{
  "n_mels": 64,
  "tokenizer": "word",
  "encoder_activation": "relu",
  "decoder_fused_qkv": true
}
Rows from block 5 of the audio encoder, named by matrix and row number. Each number is 128 + 24 x the weight over its row's rms, rounded and kept within 0 to 255. All counts start at 0. After the name is the row's rms in percent of the matrix's.
# fc2: MLP down (encoder.blocks.5.mlp.fc2.weight, 192x384), inputs 231-307
fc2.81 100 [139  94 159 139 107 130 137 134 106 172 130 147 157 154 164 116 129  95 111 122 134 148 130 101 132 110 147 104 136 127 148 155 116 142 144 131 176  91  88 158 129 118 139 135 104 125 157  91 112 129 119 135 153 121 118 135 118 184 171 127 125 147 165 151 109 152 164 191 125 135 104 186 151 139 141 118 183]
fc2.82 098 [122  99 143 110 134 128 144 109 107 111 116 180 111 175 145 121 111 143 131  91 108 109 106 116 111  96 160 129 122 143 164 173 116 149 113 167  73 122 116 135 172 117 160 115 167 159 136 157 157 131  92 206 132 138  77 119 137 113 104 111 153  78 121 118 129 100  82 144 134 119 150 165 124 118 108 134 114]
fc2.83 104 [155 143 143 113 128 119 132 152 110 133 116 145 132 116  92 141 102 149 138 126 150 140 160 134 115 159 144 129 132 125 117 158  96 141 163 143 101 102 110 131 124 147 117 118 122  93 108 130 118 109 172 117 188 118 156 144 152 101 104 153 137 140 133 113 141  75 123  98 121 107 104 123 119 106  81 134 130]
fc2.84 098 [190 145 114 137  90 128 145 128 141 112 110 140 128 172 144 136  79 155 106 123 144 157  98 160 127 133 128 138 132 133 141 153 129 166 124 108 132 152 134  92 121 157 145 166 187 134 168 149 129 122 112 110 103 111 146 100 172 166 161 153 141 143 128  67 167 116  94 147  99 133 120 135 132 129  98 132 122]
fc2.85 090 [112 178 172 122 152  99 118 105 128 108 119 123 110 138 131  86 129 101 158 159 171 142 130 144 112 159  93  77 116  86 129 185 139 120 136 175 121 120 156 130 122 146 116 123 167 135 100  92 108 111 161 170 157 134 109 129 169 138 151 124 101 141  73 130 106 150 129 126 139  97 148 119 102 118 116 189 130]
fc2.86 096 [147 119 117 137 159 131 115 137 144 112 175 105 130 138 167 144 114 136 146 125 151 135 123 170 115 138 117 140 120  80 122 139 130 140 154 127 111 137 152 131  81 115 140 155 130 144 145 124 143 122 125 137 119 156 155  78 132 131 115 134 107  34  90  90 164 157 112 129 165 118 107  95 136 139 126  74  99]
fc2.87 105 [115  92 155 135 129 136 186 145 102 125 124 128  85 140 132 133  68 108 138 120 157 110 125 152  74 122 142 135  92 136 122  67 108 129 141 109 158 109 141 163 144 154 121 112 144 136 142 104 116 173 118 163 132 109 160 144 174 136 139 155 136 121 107 136 145 133 151 186 135 107 144 111 124  96 128 110  87]
fc2.88 095 [138 121 129 105 207 122 144 118 127 128 146 161 103 147 105 157  92 127 132  81 136 109 111  99  97 142 124 132 148  70 115 142  98 112 141 107 119 131  90 135 114 143  71  65 122 156  94 126 144 127 136 154 131 162 114 154 134  97 160 158 113 114 111 154 128 123 147 175 153 132 145 133 116 136 112 149  80]
fc2.89 097 [145 113 134 136 128 124 106 134 122 122  83 153 173 112 153 110 107 157 102  99 153 127 161 125 110 143 131 111 173 106 130 135 143 193 181  85 146 167 138 140 108 130 109  93 130 169 165 136 146 126  75 132 137 118 152 153 120 161 100 119 137 161 107 141 122 107 170 114 146 111 121 122 111 116 132 117 138]
fc2.90 104 [140  90 151 136 136 148 122 122 147 157 208 127 122 106  96 103 127 160 139 103 110 121 154 137 135 131 122 122 148 155 121 138 145 152 123 116 152 117 113 116 167 111  93 172 151 145 101 157 134 128 125 108 115 132 169 141  87 108 113 115 121 111 173 150 128 146 111 148 123 127 126 150  90 102  87 166 109]
fc2.91 095 [132 108 126 124  96 102 116  84 105 104 101 125 124 144 114 143 127 136 108 139 131 136 117 119  87 150  90  99 146 176 129 104 147 141 146 138 152 128  86 120 139 109 121 133 103 154  89 119 155 122 120 167 156 112  95 129 119 123  87 136  87 136 162 156 145 141 172 110 138 125 170 169  89  91 135 141  94]
fc2.92 100 [157 115  87 130 173 153  88 103 121 149 106 126 164 152 119 108 131 184 140 154 123 135 152 145 166 139 122  98 126 132 143 115 115 164 113 125 110 157 168 129 106 120 172 147 136 130  89  92 141 120 136 127 109 132 109 131  75 155 161 135 155 143  91 100 111 131  86 109  56 150 131 110 145 135 153 128 142]
fc2.93 095 [103 124 141 167 127 148 115 160 148 143 156 100  94 147  74 149 104 146 119 131 118  60 101 127 170 124 120 127 118 120 114 155 120 133  98 118 162 106 153 147 133 117 166 140  89 134 125 157 114 124 122 128 140 140  96 160 123 123 135 115 121 139 168  87  91 156 108 135 132 170 138 139 101 147 108 144 113]
fc2.94 098 [126 101  82 110 143 109 141 172 142 114 130 121 126 149 172 143 140 170 105 131 128 128  99 160 155 125 133 122 110 128  93 129 142  96  87 113 137 123 107 120 126  95 135 164 168 148 136 150 149 111  88 102 169  65 131 131 106 149 125  82  91  86 121 134 120 112  89 118 139 125  99 148 152 145 121  86 113]
fc2.95 099 [151 131 137 125  95 152  85  59 113 120 149 124  98 133 165  99 125 120 128 134 125  95 127 138 108 140 134 138 136 138 122 123  89 162 113 135 104 115 116 141 156 152 149 132 135 102 143 135 127 135 123 169 102 115 120 132 121  73 128  80 116 114  94  98 183 155 111 184 167 165 162  96  98  99 131 142  83]
fc2.96 104 [127 120 144 149 102 128 100 128 171 137 130 133 144 100 126 126 126 136 128 125  97 113 150 113 136 112 121 157 139 100 126 119 122 123 113 151 100 158 142 131 123  90  96 172  83 163 189 132 146 133 129 113 147 145 133  89 118  79 144 120 157 164 107 145 126 105 109 111 136 142 148 145 128 100 111 110 125]
fc2.97 102 [166 140 120 163 100  76 129 142 125 109  96 127 105 125 120 128 141 143 110 142 117 137 136 102 124 139 165 116 135 114 152 138 125 167 140 151 142 128 151  89 123 136 146 122 123 151 113  86 137 124 136 108 131 137 138 134 109 142 170 117 114 151 106 162 176 170 116  98 166  97 177 130  92 149 111 108 126]
fc2.98 105 [145 104 140 132 124 129  98 123 115 152 110 141 140 174 164 137  88 141 128 138 167 130 147 116 195 136 132 158 145 142 150 146 120 101 118 133 158  72 134 132 103 122 146 131 123 127 105 144 128 169 138 154 127 121 114 155  98 137 157 104 134 136 116 117 166  94 136 108 153 103  88 112 123  90 104 110  99]
fc2.99 107 [149 127 105  90 166 138 158 109 123 127 114 117  92  99 148 157 134 130 148 131 134 112  98  99 116 158 117 143 120  44 129 108 107  99 139  75 136 130 126 148 119 147 118 140 122 102 118 140 124 114 110  99 100 143 106 180 133 171 139 101 105 142 149 133 104 124  94 117 135 155 142 109 103 121  92  89 150]
fc2.100 105 [156 162 122 161  94 154 126 174 135 146 160 112 154 155 127 121  98 131 143 116 127 103 124 133 103  96 182 132 131 141 165 137 135 131 149 165 105 122 131 156 114  98 115 107 153 108 105 140 130 103 116 128 151 123 119 143 132 116 145 134 122 187  92  85 140  94 135 140 157 107 123 164  92 122 152  95 122]
fc2.101 101 [ 75 152 133 147 183 127 149 113 128 185 143 164 114 142 118 150 142 135 150 103 147 111 138 150 130 147  59  76 138 153 120  97 153 160 116 148 133 106 144 170 113 100 110 143 104 121 139 149 138 100 121 177 112 147 102 174 110 136 122 122 101  97 151 148 116 136 104 126 121 114 115  91 109 136 120 192 146]
fc2.102 093 [155 126 113 118 128 102 107 124 129 120 134 136 117 118 147 125 147 170 122 138  70  95 115 109 186 115 117 143 117 119 135 114 123 161 108  92 122 135 104 108 146 147 163 134  72 100 122 141 137 123  88 140  92 120 126 140 155 106 137 135 106 119 155 127  75 118 102 116 124 153  85 131 156 142 138  92 133]
fc2.103 094 [136  95 117 134 118 102 141 139 103 121 127  75 118 144 129 131 102 118 111  94 144 175 136 103 149  98 139 128 119 151 185 140 130  71 126 130 123  98 161 104 109 123 113 155 123  91 145 135 121  88 122 164 112 119 174 125 137 131 160 147 154 115 114 122  95 146 141 148 135 126 147 118 135 168 147 139 134]
fc2.104 099 [111 121 151 137 108 161 151 155 135 141 106 165  83 133 113  64 110 139 158 120 113 112 145 213  97 131 117 119 144 101 176  95 130 122 160  98 137 142 120 136 144 108 116 107 168 150 149 146 127  70 118  89 152 101 125 124 179 151 170 146 147  75 142 142 162 100 101 104 133 125 130  80 123  99 114 147 100]
fc2.105 101 [112 142 123 102 108 114 151 108 111 133 137 115 102 104 135 157 138 147 135 126 148 122 134 130 111 100  95  84  90  98  90 146 149 132 138 173 142 132 125 105 164  77 125 107 163 151 121 127 147 155 122 146  71 138 131 185  78 142 149 127 114 119 125 141 141 138 115 159 145 117 113 143 120 128 165 159 169]
fc2.106 103 [144 145 191 164 135 121  89 106 140 106 152 121 158 127 140 111 113 140 124 100 130 113 114 112 115 132 160 143 119 107 134 139 112 100 124 113 116 128 113 139 106 134 122 158 140 142 109 154 107  85 160 119 150  81 128 113 148 112 115 167 136 121 152 110 101 149 145 120 140 146 122 122 142 124 127  90 103]
fc2.107 101 [122 115 129 126 136 192 121 164 130 138  60 124  94 150  88 126 109 133  98 163 129 145 139 117 119 144 130 110 159 115 170 155 115 111 160 101 150  71 145 119 114 152 127 112 114 191 133 125 100 125 143 128 165 130 139 114 148 138 136 112 142 162 139  92 131 117 109 123 153  99 128 111 151 131 135 144 127]
fc2.108 098 [138 155 114 147 137 159 121 145 132 113  92 121  95  88 104 140 113 154 133 131 139  98 113 124 157 166 141 121 147  76 119 127 122 110 131 142 115 132 125 126 155 150 156 126 119 130  95 102 149 166 106 130 158 111 136  98  97 152 136 132 133 153  93 129 147 153 108 112 100 149 152 125 169 112 110 101 138]
fc2.109 102 [145  76 168 102  88 113  91 145 136 158  99 122 146  97 155 153 111  99 113 125 162 169 113 123 135 128 100 111 148 131 105 113 136 149 136  88 107 136 110 150 131 114  91 139 140 129 129 129 143 127 109  92 126 114 141 119 136 155 129 106 145 184 173 100 147 146 179 164 111 138 142 128 120 174 157 117 149]
fc2.110 098 [148 159 118 145 134 132 172 162 158 108 130 116 124 148 113 102 122 167 132 101 129 154 111 137 122 146 147  80  88 126 108  95 155 171 156 173 143 134 129 153 102 102 108 121 128 108 113 124 126 120 128 140 103 133 190  98  88 142 117 187 153 138 150 106 115  95 116 113 133  84 169 120 116 118 139 157 145]
fc2.111 097 [127 110 163 116 120 133 141 125 127 133 134 145  93 134 119 144 103 142 140 155  92 134 118 155 117 112 148  84 151 130  94 125  86 140  89 163  85 110 170 111 137  76 147 103 117 113 116 169 145 100 106 110 111 124 110 156 111 163 116 126 102 160 126 125 130 151 134 121 159  87 108 153 149 168 137 158 139]
fc2.112 099 [101 124 139 114 150  79 130 129 148 134 129  93 103 127  95 148 148 116 121 183 171 141 141 127 130 126 105 102 111 125 123  93 133 114  72 147 148 147 135 155  96 104 105 158 132 118 102 109 171  90 126 140 162  95 114 123 115  97 116 135 102 136 110 143 134 137 156 151 120 143 100 115 155 163 131  92 151]
fc2.113 107 [123  94 133 156 112 141 104 138  86 101 109  83 112  89 139 146 119 130 121 149 125  72 141 157 106 158  96 121  91 160 123 110 109 124 142 127 116 138 159 129 102 131 146 122 144 142 198 108 137  99 104 149 104  99 160 133 125 119 117  99 161 142  95 142 110 123  69 124 117 131 137 127 171 170 160 125 165]
fc2.114 100 [119 119 148 117 119 122 155  96 149 131 158 172 148 144 187 139 104 111 135 114 142 111 113 151 118 150 117 100 115 115  92  99 146 148 149 125 125 113  90  98 143 118  71 110 121 101  74 154  97 151 138 130 141  89  88 108 191 129 117 112 169 121 136 158 107 104 129 174 131 161 127 122 142 142 136 169 141]
fc2.115 104 [120 137  97 121 122  78 156 135 145 107 117 106  95 141 135 175 123 107 122 166 122 112 112 139 144 159 123 160 159 154 156 126 118 138 140 133 176 115 100 107 120 144 127 166 153 171 105 105  92 170 147 141 173  77 100 145 155 118  86  77 118 107 165 103 141 109 179 146 173 131 106 143 134 124 148 102 108]
fc2.116 097 [151 112 155 147 126 129 137 170 131 157 119 135 108 150  83 121 139 103 102  88 142 143 126  99 149  93 101  78 135 127 159 111 131 123 147 151 144 142 114 110 142  96 102 111 167 104 127 152  69 173 106 129 117 101 170 119 142  80 123 123 154 113 122  99 125 111  91 146 112 106 122 112 145  95 164 108 139]
fc2.117 096 [119 159 114 116 112 117 149 143 126 122 114  96 145 145 103 133 101 129 119 139 126 105 167 131  85 148  87  86 162 136 126 143 133 155 161  85 122 126  86 120 120 127  83 113  95 124 113 164 148 164 157 116  91 141 143 138 125 135 108 155 138 129  92 161 155 122 138 140 147 145 108  99 141 147 184  98 130]
fc2.118 104 [125 106 106 140 116 132 109 141  87  83 112 157 127  92  79 110 112 131 127 136 102 127 134 114 153 153 117 105 156 128 139  98 140 106 144 139 154 112 127 134 143 108 100 108 136 159 169 114 126 150 100 106 164 126 111 153 100 135  93 137 132 168 114  97 104 136 104  76 105 155 129 136 117 159 126 101 100]
fc2.119 108 [131 142 129 134 177 132 144  88 164 126 146 133 133 126 157 117 108  66 138 124 103 102  85 119 103  84 121  84 123 102 173  84 118 124 138 154  90 139 128 157 153 136 156 121  91 127 173 143 119 102 107 115 133 148 154 182 119  81 121 138 113 147 133 131 129 129 114 104 110 144 130 151 145 121  96 111 144]
fc2.120 100 [109 142 148 152 128 117 166 102 118 147 139 122  97 147 139 128 152 141 118 157 162 138 129 111 124 137 158 122 164 145 134 142 125 123 119 149 130 152 129 133 116 155 106 122 100 173 118 125 100 134  88 135 142  75 131 108 149 125 146 114 123 132 124 182  90  95 158 133 162 152 103 147 111  93 144 126 126]
fc2.121 105 [ 94 147  96 129 158 115 161 166 107 147 104 156 119 115 130 104 139 119 117 134  91 119 134 140 122 122  94  94 141 147 141 158 114 128 175 116 120 106  79 105 161 117 137 120 115 137 113 125 117 172 177 162 120 140 125 170 113 109 107 108 122 137 135 160  95  97 138  99 142  89 131 114 158 120 135 123 119]
fc2.122 105 [102 189 130 111 124 162 129  82 129 154 135 133 119 178 133 190 146  86 117 122 164 123 109 149 112 164 133 143 149 129 141 162 158 106 157 118 121  99 139 150 167 108 175 172 132  86 175 137  81 135 143  89 104 105 131 123 121 131 154 127 117 108 134  82  86 139 139 153 140 136 144  83 129 116 107  87 180]
fc2.123 103 [ 97 110 121 186 119 119 129 116 119 123 101 133 167 111 115  98 100 113 133 117 137  94 162 131 152  91 111 108  68  76 143 148  85 153 161  81 138 131 124 109 165  85 134 125 117 120 112 121 102 109 142  82 153 114 146 103 122 143 133 111 150 166 152 144  82 113 122 106 142 155 113 133 123 169 103 133  89]
fc2.124 099 [159 134 150 172  88 135 110 103  92 169 107 133 117  88 140 109 125 150 114 134 118 144 136  91 131 128 142 138 124 114 105 130  92 125 172 148 158 143  90 133 146 100  70 110 147 131 144 125 150 128 174 112 138 140  85 131 151 118 106 117  85 176 101 148 114 107  83 147 111  88 131 118 111  79 153 101 177]
fc2.125 107 [124 185 112 105 117 160  62 113 117 123 111 113 107 104 134 133 103 120 141  93  72 112  98 117 124 122 163  95 116 139  96 136  90 165 123 159 112 121 148 155 152 113 137 109 130  80 182 164 161 114 100 108 125 110 111 131 154 136 125 111 112 132 171 106 148 127 171 105  74 114 160 131 124 133 140 158 132]
fc2.126 106 [106 148 154 137 164 128 121 166 179 158 125 132 149 134 124 130 135 157 149 123  95 138 132 164 150 153 114 141 123 122 145 141 109 144 109 123 138 145 108 142 112 149 135 142  87  95 142 149 128 108 140 147 102 134 134 116 132 113 124 134 148 129 130 172  97 141 149 152 153 100 117 161 119 133 117 145 137]
fc2.127 100 [108 156 141 161 128  68 150 100 169 139 132  94 152 140  99  62 122 136 130 172 153 100 130 112 107 116  84 152 113 164 101 114 124  65 162 117 145 118 109 123 112  85 122  90  93 106 135 129  82 105 173 139 159 135 103 144 107 123 137 119 135 110 133  88 138 103 148 113 124  90 124 111 129 119 153 112 141]
fc2.128 100 [125 138 154 135 156  95 135 133 128 123 105 152 163 153 124 136  78 113 130 119 105 121 107 124 106  93 107  90 150 156 118 107 101 157 166 101 146 114  94 141 110 154 121 134 107 122  96 107  91 129 107 115  82 159 113 148 118 119  93 139 123 113 136 121 169 152 147 106 105  78 130 164 124 134  94 123 146]
fc2.129 102 [123 151 122 130 117 122 120 162 122 144 144 157 123 138 171 162 147 114 127 147  79 141 151  97 109  94 153 125 109 129 163 133 107 122 132  86 136 119 129 122 132 123 164 110 135  97 146  97  99 111  95 151  93 140 127 140 166  67 120 138 148 114 140 153 147 100  77 106 115 131 124 118 123 173 151 133 100]
fc2.130 104 [148 138 183 143 176  70 156 151 135 125 110 164 136 151 139 169 176  86 133 126 152 146 105 135 127  82 134 122 145 142 145  88 122  75 139 153 110 140 132  68 123 133 167 113 138 132 123 135 101  88 125 118  76 111 124 140 128 109 112 190 124 138 121 128 127 121 114 104 115 113 105 137 144 114 185 115 136]
fc2.131 099 [141 145 149 140 109 146 109 131 134 145 164 124 117  97 109 120 154 100 116 123 141 127 144 184 113 167 131 129 129 178 108  84 132 106 158 131 161 119 147  98 165 149 132 111 124 126 114  97 103 133 154 171 150 112 126 100 109 149  95 192 151 111 133 130 103  82 134 154 164 158 152 164 130 133 143 129 140]
fc2.132 097 [136 118  90 162 116  94 109 143 178  83 117 116 134  94 101 121 133  97 120 108 116 114 154 126 137 146 129 145 132 115 145 148 112 132 123 101 123 143 119 127 137 158 103 126 137 113 185 151 123 118 155 125 125 137 174  67 127 113 146 167 162 132 121 105 133 104  87 140 141 101 107 138 136 141 149 123 153]
fc2.133 101 [ 91 116 139 122  92 102 153 138 129 168 111 129 129 122 104 125 135  86 128 162  78 138 119  88 120  70 155  94 138 142 138 120 121  97 171 127 110 106 106 110 141 156 100 142 151 164 110 145 105 139  96 101 132 141 113  93 103 113  86 118  67  96 156 128 118 144 120  89 128 122 156 123 161 129 143 169 142]
fc2.134 104 [118 177  89 162 156 128 135 149 149 138 131 117  91  90 140 108 126 156 143 114  56  94 136 169 110 129  87 122  92 131 113 161 136  87  91 160  86 155 153 157 160 169 184 132 145 131 109 118 133 112 139  97 116 131 105 126 129 140 157 104 194 120 124 110 105 165 150 110 134 139 130 128 161 112 118 106 125]
fc2.135 096 [111 111  80 158 122 129 135 132 115 154 115 159 150 148  93 159 164 121 139 106 110  67 166 133 116 141 119 154 146  94 135 146  89 113 143 132 129 103 129 132 139 132 162 144  99 108 130 129 137 150 147 105 129 159 135  95 109 112 131 143 170 122 142 110 116  92 144 145 109  96 131 120 113 145 162  87 121]
fc2.136 095 [184 156 132  97 130 132 116 121 124 122 106 132 152 116 154 135 170 126 131 154 146  99 128 155  85 131 104 148 177 143 129 134 121 127  86 112 142 145 143 116 105  43 180 131 152 125 144 151 139 128 122  99 139 114 108 131 127  98 167 132  89 159  92 129 144 115 138 123 153 111 102 137 112 149 165 113 104]
fc2.137 101 [ 76  63 156 148 166 178 130  76 105 116 102 109 115 134 142 162 126 121 110 122 105 151 124 136  92 130 123  93 143 122 108 153 119 134 129 113 131 114 122 143 125  92 148  96 187 149 142 117 155 133 106  93 166 151 158 130 121 114 143 133 112 104 105 130 143 119 130 170  93 156  86 114 116  62  93 127 121]
fc2.138 099 [128 115 138 128 133 113 148 111 117 103  88 150 116 116 106 118 125 150 144 153 101 140 121  97 128 107 126 137 133 117 100 142 115  97 152 167 119 101 112  94 125 133 139  91 111 132 128 132 112 133 116 184 106 166 140  99  80 103 119  83 129 140 144 147 144 159 121 137 122 112 126 140 119 145 111 139 150]
fc2.139 102 [131 133 147  77 117 106 103 133 135 102 161 112 125 107 156 115 121 108 158 103 125 132  73  93 103 156 186 120 135 142 147 144 133 138 114 146  87 127 174 110 104 136 101 158 137 137  71  85 197 131 144 121  89 142 103 140 124 120 151 148 124 136 120 129 115 153 129 125 102 101 147 142 151 145 106 139 160]
fc2.140 097 [111 138 128 146 131  86 155 145 143 172  82  99 124 138 153 138 117 177  90 135 145  98  91 137 136  99 143 137 120 202 120 129  93 134  81 144 129 121 104 166 125  95 140 127 134  98 144 110 183 151 152 135 111 131 114 127 197 120 103 157 155 164 150 128 109 101 108 141 120 145 134 129 103 142 110  96 129]
fc2.141 106 [ 93 149  77 126 118 131 126 131 116 127 161 148  99 146 135 110 129 151 159 120 128 105  95 114 179 195  98 119 176 154 162 150 151 139 152 134 116 127  79 141 142 122 164 144 142 102  81  84 152 154  98 137 145 127 151  89  86  91 117  99 101 111 133 126  80  94 106 141 123 129 128 133 117 103 105 141 131]
fc2.142 097 [105 151 152 142 116 119 131 112 106 153 137 109 132 106 156 139  81 116 120 151 117 129 176 137 144 104 156 109 128 113  98 105 146  95  85 106 126 141 137 101 139 139 123 115 157 146 124 132 142 141 119 110 142 150 125  89 138  85 173 116 128 132 159 123 115 100 140 107 147 149 110 151 120 179 146 133 136]
fc2.143 095 [117 135 179  87 118 131 127 171 103 141 100  99 130 142 169 119 128 133 149  93 107 131 146 120 132 109  97 106 136 118 127 112 142 142 158 133 119  65 117 108 125 131 119 138 122 139  98 102  69  94 168 102 123 113 149 112 164 167 142 123 131 117 116 121 104 127 130 155 171 120 110 134 164 107 156 184 167]
fc2.144 101 [128 126 138 117 129 156 134 168 125  87 158  72  96 139 111  93 109 101 116 135  90 120 135 178  83 171 116 172 131 107 139  95 108 141 144 150 106 138 125 124 126 141  86 133 120 155 136 123 136 160 112 122 126 130 163 107 154  75 103 102 140 103 130 158 159 125 121 170 120 136 213 166 121 154 172 113 125]
fc2.145 098 [107 105 112 135 118 112 159  93 126 146 138 121 124 114 173 152 159 128 151 106 167 104 140  98 131  87 144 106 129 146 112 112 127 110 163 146 124 126 167 174  80 147 144 146 167 166 111  99 171 102 122 141 110 116 130 155 142 167 138 116 108 119 156 112 122 135 139 157 167 123 144 144 158 161 103 141 127]
fc2.146 108 [131 125 156 159 159 126 160 188 106 144 123 127 148  76 175 125 104 153 144 109 156 102 138 131 132 116 117 120 104 115 111 142 129 124 136 139 108 111  95 157 114  90 122 114 115  95 122 106 149 138 147  78  92 137 124 135 146 167 104  97 151 111 134 114 117 104 114  93 132 102 120 125 106 127 173 185  98]
fc2.147 101 [140  96 174 173 131 109 111 123 116 119 180 150  86 133 159 158 115 124 128 116 149 111 115 125 100 163 146 108 128  57 119 129  79 139 146 134 105  85 120 158 167 116 136 130 121 104  82 133 119 155 110 127 122 143 103 144 130 181  91 130 161 114  98 154 101 161 116  89 113 158 171 140 129 114  94 135 140]
fc2.148 095 [ 92 144  87 141 141 124 147 139 125 108 119 145 127 133  51 143 132 189 106 136 125 149 172  95 119 145 137 111 188 160 123 114  95 149  90 103  94 157 155 139 103  88 138 120 107 103 134 128 180 106 152 140 126 149 102 126 164 138  87 140 134 131 137 139 125  94 157  71 125 164 175 114 101 148 162  96 161]
fc2.149 095 [118 123 115 156 147 106 119 164 105  99 171 146 113 118 125  92 117 175 131  95 129 131  95 123 100 134 152 196 122 175 124 141  99  86  74 148 161 125 108 112 119 129 150 139 106 136 169 128 167  93 141 146 146 124  98 128 157 106 149 117 103 145 133 124 151 145 124 154 136 126  93 134 192 150 104  97 151]
fc2.150 101 [103 104 122 124 126 155 146  91  88 139 118 100  93 147 138 151 135 118 163 118 102 134 177 130 170 140 150 124 135 133 121 142 129 110 140 130 140 157 148 120 121 113  94 154  61 115  86 167 123  83 104 177 162 134  60 150 151 169 125 126 108 146  94 141 110  92 178 121 111 142 111 143  70 151 107 124 116]
fc2.151 104 [125  91 148 152 125 128 132 159 117 109 139 104 121 136 125  94 110 130 150 108 132 162  97 150 112  92 143 163 126 137  96 129 137 135 146 128 118 136 146 178 131 127 116  99 176 141 134 103 147  71 149  86  89 115  80 164 114 109 141 179 133  88 110 136 139 139 109 121 132 134 130 161 122 145 122 133 138]
fc2.152 094 [101 127 133 117 105  60 167  91 148 147 172 107 127 145  94 121 142 149 126 108 124 146 120 114  92 133  74 132  91 167 101  88 148 122 191 111 119 113 119 150 151 102 103 162 165 132 117 101 139 107 151 117 115 142 156 101 125 148 129 139 109 143 121 125 106 139 146 179 125 126 113 113 161 144  99 126 114]
fc2.153 099 [ 85 107 119 104 119 150  98 155 156 144 127 149 119 155 123 131 112  74 112 151 149 101 124  90 140 127  96 118 122 134 112 112 104 171 143 125 118 155  78 140  88 113 111  88 140 128 175 140  97 105 102 111  96 119 120 121 150 109 160 134 120 138 117 106 103 141 126 161 175 160 135 140  99 131  66 133 104]
fc2.154 100 [120 133 122 124 145 154 154 157 100 109 145 156 153 150 174 116 162 100 135 114 139 142 169 131 108 134 116  92  76 127 158 166 147 112 117 152 128 165 123 121 166  83 127 137 103 136 135 119  88 161 141 111 171 108 136 160  96 114 131 109 127 104 116 167 171 142 100 164 127 176 153 135 130 140 134 110  72]
fc2.155 102 [165 185 111  92  97 113 112 123 142 151 131 150 169 121 122 132 118 100 120  81 108  90 126 151 147 169 155 156 162 122  90 135 130 127 140 136 100  90 137 155 145 151 142 137 130 117 118 143 119 188 132 125  94 169 105 159  98 145 110  99 169 118  88 211 124 120 178 120 154 111 132 115  94 136 102 117 147]
fc2.156 100 [142 148 111 108 140 150 105 102 120  94 136 134 160 142 157  94 123 109 123  83 117 112 136 110 136 116 155  90 146 122 118  96 133 166 125 125 107 107 110 143 111  83 117 136 134 172  99 135 120 129 109 100 128 138 156 134 143 137  82  95 144 127 128 112 108 130  75 142 141 149 158 123 102  99 133 150 156]
fc2.157 095 [165 129 111  88 146 113 116 152 111  91 155 117 128 135 134 110 124 134 120  89 134 152 106  93 148 153 106 135 138 120 135  98 134 120 135 173 133 119 138 142 118 172 108 144 109 134 143 136  99 115 120 112 129 129 111 163 139 168 126 162 153 111 148  93 107 112 133 115 123 188 157 134  97  98 141 159 106]
fc2.158 104 [128 112 119 131 136 151 136 143 128 152 121 107 127  93  99 109 155 160 132 157 161 132 125 112 149 110 139 146 134 146 140 145 164 106 108 151 103 108 136 124  96 165 117 123 141 133 113  99 106 114 132 131 190 113 134 101 151 153 123 133  98 144 124 137 121 116 120 150 127 100 118  96 130 143 130 145 163]
fc2.159 100 [134 121  89 114 137 163 118 136 144 121 107 143 157 116 139 141 136 139 178 172 139 114 129 138 142  99  81 155 152 111 126 144 164 115 133 130 130 105 130 119 136 118 146 121  91 126 161 102 117 104 114 164 127 116 116 115 119 139 111 125 106 122 143 169 113 155 114 123 155 121 109 125 110 131 117 146 129]
fc2.160 098 [125 102 109 141 168 163 132 150 160 129 121  77 160 127  92 120 113 176  93 150 156  95 134 121 145  99 180 146 156 124  88 132 122 106 148 123 165  77 149  92 108 117 120  95 141 138 135 128 123 120 116 140 100 121 117 167 139  99 136 132 202 156 129 106 147  98 119 136 152  76 130 134 178  77 163 164 162]
fc2.161 102 [126 104 134 109 134 167 113 147 150 113 146 106  90 126 109 122 170 143 135 110 116 159  89 161 102  91 137 113 148 154 153 128 142 168 123  93 147 123 133 136 149 172 107 135 153 152 162 109 134  93 132 120 163 130  71 146 119 151 123 141 147 103 108 141 130 120 149 156 125 127 108 130  84 112 136  97 120]
fc2.162 101 [ 98 121 116 139 145 125  60 146 143 135 101 129 123 127 116 136 103 135 103 105 108 137 110 146 123 175 140 147  79 117 111 101 161  88 113 133 118 168 139 150 169 125 161 174 101 104 160 183 172 146  99 136 119 138 128 162 114 127 158 147 111 149 141 144 163 136  78 153  90 122 153 127 115 150 152 166  83]
fc2.163 103 [153 145  93 131 128 111 179 120 115 143 117 148 100 103 133 142 130 177 143 123 178 156 184 138 134 119 119 163 112 128 117 116 124 164 139 148 126 157 153 128 117  95 167 171 167 155 150 163 160  94 138 113  65 120  99 146 111 115 141 124 135 135 149 104 101 142 130 157 144 170 178 136 144 131 111 145 110]
fc2.164 098 [118 115 130 121 126 133 146 108 118  78 140  81  88 176  89 123 141 122 119 149 162 161 134 108 155 120 122 133 146  97 170 167 133 145 125 126 149 125  93 114 161 133 137 107 140 142 103 134 148 157 135 103 139 106 117 163 126 129 144 124 132 107 113 112 120 123 145 129  84  89 108 146 125 125 169 147 113]
fc2.165 107 [ 95 138 122 109 126  85 115  94 126 148 129 127 135 114 101 119 127 124 125 136 106 120  93 185 133 157 108 165 138 144 161  95 122 133  90 121 110 105 108 130 102 113 102 155 133 161 113  88 185 145 151  86 145 125 114 138 145  96 153 102 187  86 131 111 152 126 125 119 115 130 119 146  91  92 126 168 155]
fc2.166 098 [108  96 155 151  89 125 130 115 160 109 136 134  80 118 170 159  99 110 163 117 109 156 118 131  85 163 105 125 118 175 138 152 155  68 122 122 153 125 132 142 160 152 126 114 121 101 141 133 104 115 132 168  87 120 184 140  97 107 128 109  79  73 155 124 155 127 164 117 120 116 118  86 125  95 115 130 152]
fc2.167 098 [159  94 129 136 136 173 126 114 115 164 159 130 115 124  89 142 127 122 122 164 124 136  90 102 111  85 113  99 161  99 103 127 131 121 132 121 101 133 124 183 129 140 130 109 130 112 153 149 123 113 155 142 122 130 107 108 143  86 134 116 126 120 107 121 102 113 143 128 151 115 131 165 100 150 152 152 161]
fc2.168 095 [167 124 118 114 165 149 141 142 163 100 149 119  98 132 149 145  97 109 152 103 118 100 108 117 113 138 130 159 101 107 108  92 123 150  89 118 123 124 152 147 152 151 137 148 117  76 157 105 133 107 121 127 116 135 113 104 100 149 167 161 142 144 127 101 141 151 202  80 145 140 108 155 155 128 129 125 145]
fc2.169 101 [169 147 105 122 131 157 162  99 133 148 160 139 118 156  90 149 136 171  79 143 116 132 148 166 126 152 136 149 144 194 132 171  52 177 118 115 142 135 118 152 110  62 140 106 118 106 149 122 132  85 140 113 139 122 159  86 113 114 129 108  92 138 107 110 144  78 150 105 157 131 111 127 107 129  98 154 135]